config = dict(
    model="model that answers yes/no questions on an image's attributes",
    questions_per_image=8,
    encoder_norm='layernorm',
    encoder_head_dim=48,
    encoder_fused_qkv=True,
    encoder_parallel_block=False,
)
Rows from block 3 of the image encoder of a small model that answers yes/no questions on an image's attributes, named by matrix and row number. Rows with one number within an expert belong to one neuron, the router's apart. Each number is 500 + 25 x the weight over its row's rms, rounded and kept within 0 to 999. All counts start at 0. Numbers have three digits each.
Before each expert's rows are labels from the 100 images, of 14976, where the router gives the expert most weight on average: "responds to" is what is common among them. Only what is clearly more common there than usual is listed. The data: regions of photos with short descriptions (Visual Genome).
# router: router (encoder.blocks.3.mlp.router.weight, 8x256, trained with AdamW), inputs 156-207
# up: expert up (encoder.blocks.3.mlp.up, 8x64x256), inputs 156-207
# down: expert down (encoder.blocks.3.mlp.down, 8x256x64, transposed), outputs 156-207

# expert 5
responds to: text has "blue"
router.5:455458486468507474551509471515501462501495501495478434440535512497518492472516476511498550475492480463536498497470484511472509450484450452540499532524487482
up.58:472486487481491519499494497510530472507551484538528490485450503555516530402494493487541477515495501526493482540508465507509467469452502526496494495502550474
down.58:449476496444443537517493518501544525501535523508511491528481513524474547476518512450541506520503504501546473486483538526512462503503506483493485485487499531
up.59:560483482467507530502526489501483542479492450491528511506438529516505491500499463497550505537451484485509490500472474534520505543491502510535492517469483492
down.59:491460470493487498515515503513504500492528465508483515430516491525472501493535540480514484517508458535531474464468498524507485472534460504520496481478501499
up.60:465471499483498498483491495460504520546496491516429499502566535543491519455481507506487495522514526515497498487550508510457485527476482489527497516437453487
down.60:500438511511522566486468452530548533489472505486495495485532509489481517484500537501544542497523500483496486484511534486491463488481503548493510507486510501
up.61:429516463544521483484525521492461514481472523469570519497487518453495507510484481506481490482478515497506550498468470476473466549533491496487492507470516460
down.61:496479538494457523494523485470522560546455497468528516476479505492506506513482497431486504498465503465523519455534463525498503533476498488556492518527562511
up.62:494485519519517515485517516504461528521495472490473533472508494483516485463511486531501542498514535504530506514547488471464503525515478506474496505522548481
down.62:527506475487548495487503463483492495496500491472503523486472507521540504542503510506542508487507501524530508492490496515516526493550534470554514534471509496
up.63:510528488501509539495490485525555550485504537520513516527495501478524484552521495509495478520490543524496549475492492508501513456499518496504533497529469475
down.63:501552524510460472493481501520492504531451486496473547461508482527469492489525470522458472525494514509500494510533524463522512499507542504502454502516506534

# expert 0
responds to: text has "sky"
router.0:498502485489444485553484472502499505474508499549518466532532521450491492480511499484473487469479490452504504514490505517534515488523476519496527534519479536
up.58:488503500484477488488487472502482511515501500484529458519473469540492502429469516523500512535499508485529436482511475537517512487561462468503452508511466524
down.58:484524528466499478499510505526469493507529527477511499468530515488466509515497501463495498526483486525521501514468490509514521484514544486527473511517450497
up.59:473495540466493499487500504505467446481499465489530474496496490485513506514482487494523513492492496477513479500528498469511522525503541492508491495489534459
down.59:556438468483549536497526512520483531475536510513479507443527514507505505460510549468499509532470462530523475471484508424482493475476483487495477508497509535
up.60:480490498547489533506541493512537484518471496532509480498511518486518515544539486458486523489462440557529463470501482498498489477472509499528459514536515485
down.60:504515488463540472486513526478507574521495522501547473512504488525476497531543521525499440496539512490500444490515487475514507507496507509520525499477540531
up.61:484531478490477494477465485511511500502480521540481467470518502480509492511519490511514454540477505476479497522507514532471529446495514478529463478490472485
down.61:501510470508509497551527521515482524516482480488526447541549476503514506469570502458492514537485488506541493499446524516484497505502467469502480509498488501
up.62:515525526516488517507535488480541502505512499516527484472520543473501469506497535513471482502480483480459515492492503523517491515450526500515506497563496526
down.62:482484507528496494487449515548469497522468487467490501507502424520511461505515512513472513503484521498484504504483508502525501508474483504494515482514476473
up.63:518509497509457489477511500513525540521527486500579471470484502520484467486488528479516525529490504521490477482482489483526493476442495515500526489472477479
down.63:471544488446460483532494488465517452511501493484532479482549499510495479512490518469489464509532524482493496536507504489492497492477541470497540496469516521

# expert 3
responds to: text has "red"
router.3:518515518543507486485509492481490484518473499488525507504518483482521498521489450495483521492521500506510526522519547485506573477484530545502481530481497444
up.58:518524510495507482504464479522477540490508537490518512491498521483486494506463520474487495490495511479518508478504487500558596506527507495488517540480479453
down.58:505485457533538503501506509484531509497499491464509496473515492493484524488454514517561541476490509468479502449468547480478502490496528458507457502509498515
up.59:529482493518496498548484452539503532477499549532501485505478473488512494504489501505468525513496480509498506459499416503529486483508492491529481532494498488
down.59:486507476543525493504513543505529514440520485506486533535445502488494510500457524489447510519503502473515516520479528514538508513536462536486508509483540536
up.60:517481485512536478501506529484447540507499509500529512503527489484496499484478463493476539489523496503461490529498487473506483442473483525485493526458512492
down.60:513540497502527458501509477447480552491504500507500513463474486469507509512521544572493457460508506469526513495491431496500492481510535473541467533485495494
up.61:473534502499477486524512494489488485506481500503547533485467494529479469509504549543484517504452488510504540457488491524557533493506520493526494513463504498
down.61:503506470464473507490523515529506525472457439534491463460529516511525504475501498498489519489503480501487527490493482506447485470500512492475488514507533536
up.62:426517543529520480511524484504514439509526480485479548472523475495515504542478537498527451455456457492504490503483523492496520501499465496506528469505497478
down.62:457481525495589516499493489486432501483466487498501468484517455492499495507504499467516527529515524546504481521488540508532509497532476491517544491522513585
up.63:516470475476518493504525460477534460518502533531507490511538506529471489481528450464504508491500535505476563474497484507486511483488485483495510471492511431
down.63:527478458454502504485485492469503505457514530517510494518497494542502495475552516494508457495493518498504546452472503499465522509465511489498464492508498502