From a checkpoint of a small model that answers yes/no questions on an image's attributes: 8.16M parameters.
Rows from block 2 of the fusion encoder of a small model that answers yes/no questions on an image's attributes, named by matrix and row number. Rows with one number belong to one neuron. Each number is 128 + 24 x the weight over its row's rms, rounded and kept within 0 to 255. All counts start at 0. Numbers have three digits each.
After each neuron's rows are labels from the 100 texts, of 14976, where the neuron reaches its highest value: "fires on" is the input token at the peak. Only what is clearly more common there than usual is listed. The data: regions of photos with short descriptions (Visual Genome).
# fc1: MLP up (fusion_encoder.blocks.2.mlp.fc1.weight, 512x256), inputs 64-95
# fc2: MLP down (fusion_encoder.blocks.2.mlp.fc2.weight, 256x512, transposed), outputs 64-95

fc1.337:099117093114175170130124082132151101121156131111128172166114109175113157107109155132161152073092
fc2.337:162165194152110126113135105151152129138175112103136113109128108066119129135099128142144122127123
fires on: "grass"; "snow"; "cat"; "airplane"

fc1.204:127121081093140114136122128146165139134149110127120103161156153145154152121155136080095098102083
fc2.204:118142080131139136140086137101110129113097171165075140083090103114091085106124160159154137131105
fires on: "clouds"; "wave"; "waves"; "hair"

fc1.38:128137132136113084141119152140084130134139131114136135135150167127087127113097112132131150174108
fc2.38:123109105131153126125140128171120118131116091127142114117148111143145123145185121151123099144113
fires on: "red"; "yellow"

fc1.507:137149166149138151088154101043156155136179142074100124116119144142119116183150148099139081101150
fc2.507:087130137105160094151096114094137130142156112106147137122100165103149128110098127151127136107161
fires on: "snow"; "sky"; "clouds"; "waves"

fc1.192:095078167144122171160123116095125096108159109152178114122147124153130124128152129153164154133136
fc2.192:096113126132116115130078074108116135120120097109142172135173105090101145158152138181124110108117
fires on: "tennis"; "baseball"; "elephant"

fc1.403:136112179114140115115109094143131111089115120071117106156171136146154112099121128137152155149150
fc2.403:122102172157156147133175120113107136151112117142131079143147118098138158135148115118114148137126
fires on: "snow"; "bear"; "bench"; "elephant"

fc1.99:133109075143117142117120111141169137169140130128135102130141127116150152127094124163096089123109
fc2.99:126133106115119127094132106175192118140100111115154126117120113115128134124134079188169143124116
fires on: "red"; "blue"; "purple"; "yellow"

fc1.308:076153177138147159155083137110117128091137151168120145147135090164155154115131151140137167119095
fc2.308:124106131165162121146166098124152135134107095133173116173153152097083101146114114185164146122161
fires on: "grass"; "field"; "tennis"

fc1.503:099139137162111136083139122158125121125124077171094104151094090146157139153124159099159154126141
fc2.503:147113147141151155124136130110175130121124145115127147150137106130131144114162140177142124110095
fires on: "snow"; "field"; "ski"; "legs"

fc1.455:138103160134144128160168101097135087138119124154154146148102143133159150114129151119109179146112
fc2.455:119094133151155125151151095174152117107170095159151170188110165117134127114128131136167164133121
fires on: "grass"; "field"; "sand"

fc1.205:161117140117153111107159139079106145126129110143124137151155195162113071167092139089144122160184
fc2.205:154145136141141133149126115125115128147153150142074142113133115133107101136150103152164141123085
fires on: "red"; "blue"; "yellow"

fc1.196:141135137125145104102154094146159107101134146108144108116144122124187109108125145128140102107099
fc2.196:134090193172104124148133150124121130155131146101121141129119092130132155170142087141112160154122
fires on: "snow"; "wearing"; "ski"

fc1.365:108121106135151152151122161135134100122121108121077131178134111096094112141170167125170141157119
fc2.365:129149119138073123131142108145123159162118112115145122126118117112089148136145142137136121089143
fires on: "snow"; "clouds"; "ski"; "skiing"

fc1.445:087126126142148147140127111090127110111113100118138151158124151132100137109147127144114150107131
fc2.445:151107140142123061115131140099146118117142138106087152120114157086170134110158117133105138083162
fires on: "tennis"; "baseball"; "racket"

fc1.240:143174151118098125135144112112106153167129139083117124134138123175082124175095141105132157113172
fc2.240:105149117165104158139123144096157147161092102110112170178136120107127126152121117122083126129142
fires on: "tennis"; "girl"; "bear"; "stuffed"

fc1.184:132121073147110139133117092147166170123102114137118075142109139146155121115087159102129122131133
fc2.184:165163119149125123137113142164185117117118153151172142105098097098140130114121145115162135165091
fires on: "red"; "blue"; "brown"; "purple"

fc1.431:153134097109149156123081120100123123127127065080153102125138125148125072132154146162118137147138
fc2.431:105124135165114099145093179127104129187138138156166148119154122114055154141081136145117131138148
fires on: "tennis"; "racket"; "frisbee"; "bench"

fc1.111:153136152168108164159171122144135117141146123200120129131119131143173093090180123139133098117145
fc2.111:104130116119167119112130135121135115096071133103133112137119122141108109139056161154117171139126
fires on: "snow"; "ski"; "tire"; "skier"

fc1.320:108138115183129141154145132080157133136117131149185139168120130124150141092063095115128121153160
fc2.320:099093198093120100143125146101128106112083123128121117137170130075153165139109147211109131106104
fires on: "bench"; "sand"; "fence"

fc1.11:146134141101114114088115169155084144124088089161136117092147158130139134128149129117152130146115
fc2.11:147104121156115135133087105103150115160152151132102161103139080154172115135130128160153143147122
fires on: "bag"; "glass"; "sitting"; "basket"

fc1.212:121132104109085147101105149142155136136127109139140180139121143166135160129129136088115107150131
fc2.212:145134145126141112144137144134131143128144177097131141143109145123139147124132138120156148116155
fires on: "clouds"; "sky"; "blue"

fc1.390:164137191121145068146112146117100106165125130110115097103114115096106125138131165132105141121123
fc2.390:152157108097129106137150118110133149171104116140149116151100110100157157120114131112155153152115
fires on: "bench"; "bus"

fc1.368:124104115093146168159144158128097076144115090120118154108096134137131130135145106118140117151123
fc2.368:108136196119136139166136096124136112113149158112151124107139115164130118143112122117092166113146
fires on: "bench"; "water"; "shadow"; "wine"

fc1.460:110133119115134127147128129142189129138133099120166165121124132144086096108099143124159153143159
fc2.460:115122139160141097134149101125087126142067079044158150175167130122131146136127114124124155072119
fires on: "bench"; "phone"; "bear"; "cell"

fc1.425:185133104117146118065094144129112121153157128162116158158108148104182154091160121082125115148143
fc2.425:148104104132093122130071102130102118110135135115161129118092114111106102119125136145151140157166
fires on: "clouds"; "monitor"; "bathroom"; "toilet"