Rows from block 2 of the fusion encoder, named by matrix and row number. Rows with one number belong to one attention dimension. Each number is 200 + 20 x the weight over the matrix's rms, rounded and kept within 0 to 999. All counts start at 0.
# v: attention value (fusion_encoder.blocks.2.attn.v.weight, 256x256), inputs 64-127
# proj: attention output (fusion_encoder.blocks.2.attn.proj.weight, 256x256, transposed), outputs 64-127
v.16,195,179,173,187,159,199,202,202,185,206,202,211,217,206,203,205,181,193,171,218,225,161,212,223,174,180,217,200,202,183,188,190,201,243,215,164,184,167,158,202,173,186,168,193,185,185,198,196,205,205,197,221,205,193,173,213,202,191,208,208,184,220,210,196
proj.16,206,169,217,201,225,227,183,215,194,206,157,198,184,175,170,220,210,191,224,211,176,231,218,220,188,197,198,174,187,180,193,216,166,177,199,187,186,208,200,199,184,192,221,161,225,205,210,229,156,219,178,199,194,243,215,211,227,193,195,179,198,185,209,212
v.17,192,205,187,237,215,191,190,190,217,183,223,227,203,189,185,181,184,209,192,147,234,225,212,179,197,158,195,208,178,225,186,201,236,198,204,195,168,234,191,193,198,191,180,212,197,220,212,205,218,199,193,211,215,151,206,205,186,226,193,187,184,199,183,209
proj.17,189,193,200,198,207,215,220,187,199,201,231,224,228,233,253,207,195,197,198,204,205,182,252,198,228,184,181,202,198,144,208,214,204,218,165,175,188,194,184,223,206,236,225,229,212,216,199,237,193,232,230,183,147,250,251,194,206,187,164,203,251,246,217,226
v.18,212,201,187,185,207,203,207,204,225,193,194,213,164,214,196,148,188,210,227,253,189,242,165,207,222,165,173,215,198,225,208,190,219,164,209,228,180,203,244,201,202,206,210,189,177,240,206,209,172,216,197,213,182,221,198,233,223,179,192,193,229,192,209,162
proj.18,206,235,243,183,176,184,186,196,157,227,212,201,228,229,211,204,205,226,218,215,208,175,201,200,182,231,235,210,202,204,212,193,179,210,194,209,187,196,208,197,197,174,209,214,183,199,167,187,185,184,172,165,189,175,192,170,196,194,202,210,204,227,197,173
v.19,220,195,181,236,154,232,193,192,202,198,190,188,223,184,155,166,213,197,193,196,162,195,206,191,217,197,247,218,210,215,195,192,207,188,216,203,183,204,197,194,186,185,162,223,162,176,218,211,191,200,236,219,221,184,198,233,189,172,213,210,241,223,200,209
proj.19,194,193,180,191,233,184,205,194,187,217,220,217,187,213,217,201,197,200,185,202,243,201,177,192,186,197,170,203,176,191,193,201,191,204,206,219,192,198,169,186,191,187,188,188,207,170,182,203,215,199,204,172,180,236,225,194,247,205,196,221,186,200,169,220
v.20,171,191,176,203,195,228,202,218,212,222,210,175,207,196,189,248,155,167,200,223,196,221,201,209,177,184,193,159,219,230,193,207,207,244,234,180,189,219,191,247,189,207,228,245,230,182,193,190,227,228,221,207,200,157,174,179,190,172,195,223,182,178,205,226
proj.20,220,195,211,218,215,196,206,191,206,219,220,219,196,197,215,178,214,191,203,166,225,208,154,209,234,189,212,215,177,239,205,218,173,180,162,190,184,147,224,191,178,241,212,195,179,211,189,190,200,168,189,226,216,208,204,180,203,192,141,158,187,253,182,187
v.21,182,183,207,188,183,216,184,190,169,230,189,185,185,220,236,284,175,184,197,219,199,195,162,208,182,243,215,217,209,174,179,209,193,249,213,212,192,217,175,218,196,179,186,196,221,192,178,206,185,241,185,205,213,197,183,189,202,214,195,191,193,253,173,212
proj.21,247,212,193,172,224,193,203,187,189,213,187,222,231,213,193,192,222,212,220,207,180,231,197,185,237,215,192,218,190,236,170,191,186,183,206,196,193,175,180,180,213,200,178,196,180,178,174,191,182,169,220,198,186,222,210,232,203,184,234,200,212,160,211,174
v.22,188,227,199,211,183,199,199,206,211,203,244,209,206,179,210,175,205,214,184,185,198,240,227,215,177,173,210,185,166,169,174,140,179,199,225,238,180,185,240,186,211,167,187,202,193,197,170,206,220,225,176,185,175,210,227,165,208,196,196,177,203,194,200,178
proj.22,204,204,196,174,230,227,212,202,182,181,175,212,202,185,187,218,180,242,206,206,231,181,205,220,199,215,178,218,209,216,238,226,175,229,208,154,170,236,191,203,228,223,179,181,189,192,203,194,186,208,243,226,211,194,199,194,160,215,205,218,205,167,192,228
v.23,237,179,172,195,228,196,199,202,184,176,207,165,184,164,229,166,172,180,193,211,232,221,227,203,164,167,179,201,202,183,195,230,273,183,204,201,173,206,199,195,186,216,192,210,203,246,193,163,194,194,212,200,221,208,188,203,198,214,187,185,190,187,170,187
proj.23,187,201,231,211,182,209,213,199,215,206,229,229,188,211,174,239,172,185,200,172,174,196,179,193,205,208,210,216,206,250,203,183,220,206,198,182,224,200,185,214,215,238,186,239,229,199,162,218,239,173,194,200,186,201,257,216,175,210,171,179,186,166,163,230
v.24,157,188,234,198,173,216,189,181,196,189,197,218,189,199,223,228,200,199,182,163,208,227,235,238,206,188,204,202,212,203,211,180,190,234,208,176,177,195,208,198,197,200,167,230,214,172,201,182,175,219,205,204,197,228,175,179,195,192,205,188,208,176,201,165
proj.24,195,204,221,233,236,168,219,211,206,231,193,210,189,225,203,191,163,222,189,195,187,193,172,182,205,206,172,203,181,192,193,205,220,192,210,228,191,242,200,186,187,221,211,204,211,177,215,151,222,186,191,235,181,169,223,177,163,187,191,191,205,218,200,210
v.25,161,237,186,148,206,140,207,203,222,167,174,182,211,218,199,172,229,217,225,187,223,204,185,220,212,220,165,240,178,192,248,224,225,194,191,176,226,159,230,223,185,240,192,185,204,201,180,171,169,201,201,192,173,183,197,200,243,211,240,193,205,189,196,236
proj.25,193,217,179,202,178,239,171,252,214,240,173,184,213,174,190,236,187,193,174,204,171,173,179,170,209,182,183,171,206,223,206,185,214,213,200,227,217,190,207,167,213,190,160,195,234,244,228,171,213,202,215,197,215,199,167,231,185,214,171,203,150,222,201,228
v.26,233,201,223,180,211,206,191,213,225,226,217,202,222,185,221,234,137,257,198,219,204,217,213,209,201,156,192,204,181,223,224,224,230,207,235,233,160,206,180,169,177,207,218,223,189,169,154,204,179,226,196,196,182,154,185,213,192,214,200,210,158,150,168,212
proj.26,127,207,171,209,217,235,211,213,201,192,228,190,212,200,190,214,200,196,227,178,164,213,207,200,191,194,206,211,201,207,191,183,188,188,146,200,238,192,200,231,246,190,172,197,234,192,223,181,242,183,229,180,159,251,221,220,199,243,199,193,197,232,201,205