Weights of a small model that answers yes/no questions on an image's attributes.
Model: 8.16M parameters, 32-pixel images, encoder arch vit, encoder norm layernorm, encoder activation quick_gelu, encoder moe expert_choice, encoder num experts 8, encoder width 256, fusion encoder width 256, fusion encoder norm layernorm.
Training: muon at rate 0.0089, 17200 steps, batches of 128.
Data: trained on regions of photos with short descriptions (Visual Genome), 101725 training examples.
Rows from expert 1 of block 2 of the image encoder, named by matrix and row number. Rows with one number belong to one neuron. Each number is 200 + 40 x the weight over the matrix's rms, rounded and kept within 0 to 999. All counts start at 0.
# up: expert up (encoder.blocks.2.mlp.up, 8x64x256), inputs 86-171
# down: expert down (encoder.blocks.2.mlp.down, 8x256x64, transposed), outputs 86-171
up.6,244,184,203,126,183,219,220,205,248,241,201,235,165,168,227,197,247,232,212,171,192,205,164,218,188,216,239,210,202,197,155,188,178,196,150,182,167,158,119,124,171,180,226,173,205,231,181,221,223,186,212,196,235,211,218,210,189,97,169,177,217,191,175,244,166,268,219,210,277,238,187,173,241,286,195,162,147,197,268,190,198,198,202,173,233,183
up.7,184,177,146,210,162,218,215,189,201,146,260,272,176,173,185,209,242,199,181,221,214,132,245,254,182,308,179,192,179,167,242,221,164,189,243,145,226,193,178,186,228,194,198,137,204,243,177,231,215,245,304,180,266,199,210,158,226,195,218,171,260,226,240,211,188,176,155,228,162,129,185,100,214,142,172,153,166,222,176,227,161,236,202,181,185,130
up.8,208,249,186,243,173,171,172,238,246,191,158,236,246,193,176,153,243,239,202,269,134,192,149,164,232,131,213,248,223,98,331,209,186,173,242,142,192,183,144,266,225,151,199,219,91,174,249,240,199,177,229,98,132,129,152,149,223,225,274,219,222,201,94,146,197,212,219,198,225,243,202,207,201,196,187,204,217,216,222,226,180,265,213,206,148,156
up.9,222,235,159,262,235,207,159,166,161,261,215,236,222,216,212,154,240,152,117,307,176,136,223,228,247,203,175,218,192,211,236,187,228,127,242,220,145,259,169,321,128,185,229,242,257,140,248,188,185,245,199,230,161,156,310,185,194,204,159,237,174,241,170,177,215,223,191,194,167,261,151,247,217,258,178,178,134,152,121,226,231,290,185,199,179,160
up.10,215,284,108,259,183,175,137,163,252,211,237,179,236,225,214,171,195,131,131,157,249,221,213,175,188,207,219,184,204,169,216,212,195,242,228,182,129,199,218,208,179,208,224,173,178,166,235,173,204,205,220,204,126,175,234,200,210,193,192,237,208,125,267,235,198,182,193,200,134,170,230,248,175,195,191,182,205,229,188,209,187,240,188,149,184,268
up.11,182,245,246,158,202,172,194,244,175,158,272,213,201,185,223,160,158,273,221,211,255,164,195,248,226,225,229,199,222,222,212,223,169,158,191,202,219,171,143,221,267,169,224,240,152,175,154,197,183,159,186,145,214,200,188,187,170,181,242,165,288,249,244,234,192,145,215,224,121,194,107,156,173,160,243,129,203,211,144,197,221,188,203,214,160,99
up.12,269,146,219,191,230,191,189,206,244,233,217,154,148,129,201,235,204,225,174,172,219,189,185,114,215,210,231,198,215,202,217,167,246,142,195,174,95,186,166,141,273,196,172,205,167,202,140,59,158,188,224,226,243,190,166,257,154,198,216,213,185,209,196,182,211,241,184,249,272,197,292,92,149,258,237,236,198,271,231,226,165,357,216,266,161,233
up.13,215,166,185,206,228,173,218,266,293,156,191,195,187,188,213,227,206,215,235,138,217,209,166,253,225,154,168,212,144,295,108,260,213,192,182,257,237,177,256,245,231,192,194,196,205,240,207,179,192,174,90,221,318,214,171,214,167,243,183,167,241,238,217,206,295,151,176,282,148,172,174,145,175,179,194,236,200,179,145,188,274,184,159,224,170,245
down.6,223,193,223,174,210,262,212,227,251,163,212,196,225,255,270,192,220,166,202,173,180,172,207,195,224,217,218,238,238,210,198,150,192,191,181,157,195,312,149,149,179,118,212,221,226,232,198,261,207,234,174,210,265,205,139,171,164,171,297,249,199,207,193,208,198,233,147,287,192,169,213,221,258,221,227,201,149,184,225,264,190,175,260,154,110,221
down.7,140,224,155,142,262,245,231,183,205,190,207,176,202,272,155,189,233,159,217,193,229,168,238,150,225,147,235,212,145,140,245,168,146,265,244,190,246,134,197,196,170,174,207,198,254,174,189,190,220,133,196,139,242,192,346,197,198,181,103,180,168,181,241,229,154,209,220,233,182,141,193,177,227,176,243,197,143,231,168,165,171,230,197,85,195,191
down.8,206,131,189,273,184,221,170,189,175,165,168,175,221,222,202,177,184,153,131,257,97,232,203,201,240,170,215,208,251,231,250,167,189,231,162,218,202,244,208,136,191,195,125,158,172,190,153,174,230,143,170,224,204,285,167,261,307,218,211,128,230,194,164,200,209,255,193,204,252,216,97,141,216,230,148,225,290,227,214,172,225,197,148,237,189,181
down.9,162,200,188,238,83,181,207,225,179,246,231,272,236,181,186,127,248,146,179,240,198,236,156,137,235,210,109,187,192,174,224,191,246,204,190,234,235,180,225,259,207,236,195,212,199,224,220,224,126,128,177,220,168,202,243,195,229,186,166,133,214,179,204,225,226,161,200,196,241,201,242,254,185,137,95,224,193,115,188,172,180,241,231,205,231,218
down.10,203,162,130,206,247,183,225,163,185,201,181,229,238,130,260,178,190,217,188,176,227,174,212,206,112,189,165,236,193,283,240,237,214,260,199,187,209,195,170,180,216,221,205,213,240,253,233,178,214,193,192,181,200,186,162,151,163,239,179,202,187,207,124,222,204,194,185,181,152,179,191,251,200,163,233,206,201,230,162,197,203,237,171,198,198,199
down.11,176,203,155,255,265,129,238,148,164,199,151,217,232,171,182,154,153,177,246,265,213,163,140,202,198,177,227,273,187,188,193,247,170,190,164,215,207,187,234,205,185,201,211,155,241,170,259,210,190,139,196,201,209,264,216,237,168,178,202,204,278,206,230,178,209,198,197,173,240,179,227,180,191,212,176,173,269,188,192,207,157,182,263,192,217,194
down.12,140,242,187,185,188,168,195,190,201,210,205,167,190,195,190,215,213,179,149,147,173,170,101,216,207,216,146,210,115,224,286,254,194,159,178,211,232,214,243,270,215,184,302,216,209,209,218,172,181,199,183,268,149,294,187,126,178,258,157,121,178,221,177,173,229,243,182,164,202,289,246,212,246,196,214,229,181,166,211,206,203,214,218,218,198,248
down.13,251,185,186,177,167,184,196,175,190,157,220,210,135,209,184,162,279,273,245,249,164,158,175,125,223,248,146,158,161,225,143,216,181,144,316,225,149,186,207,178,197,217,205,148,208,154,197,276,143,194,164,174,226,233,299,230,203,211,195,217,183,231,143,219,275,189,219,99,285,179,275,232,205,136,333,178,151,231,225,248,173,202,194,250,236,213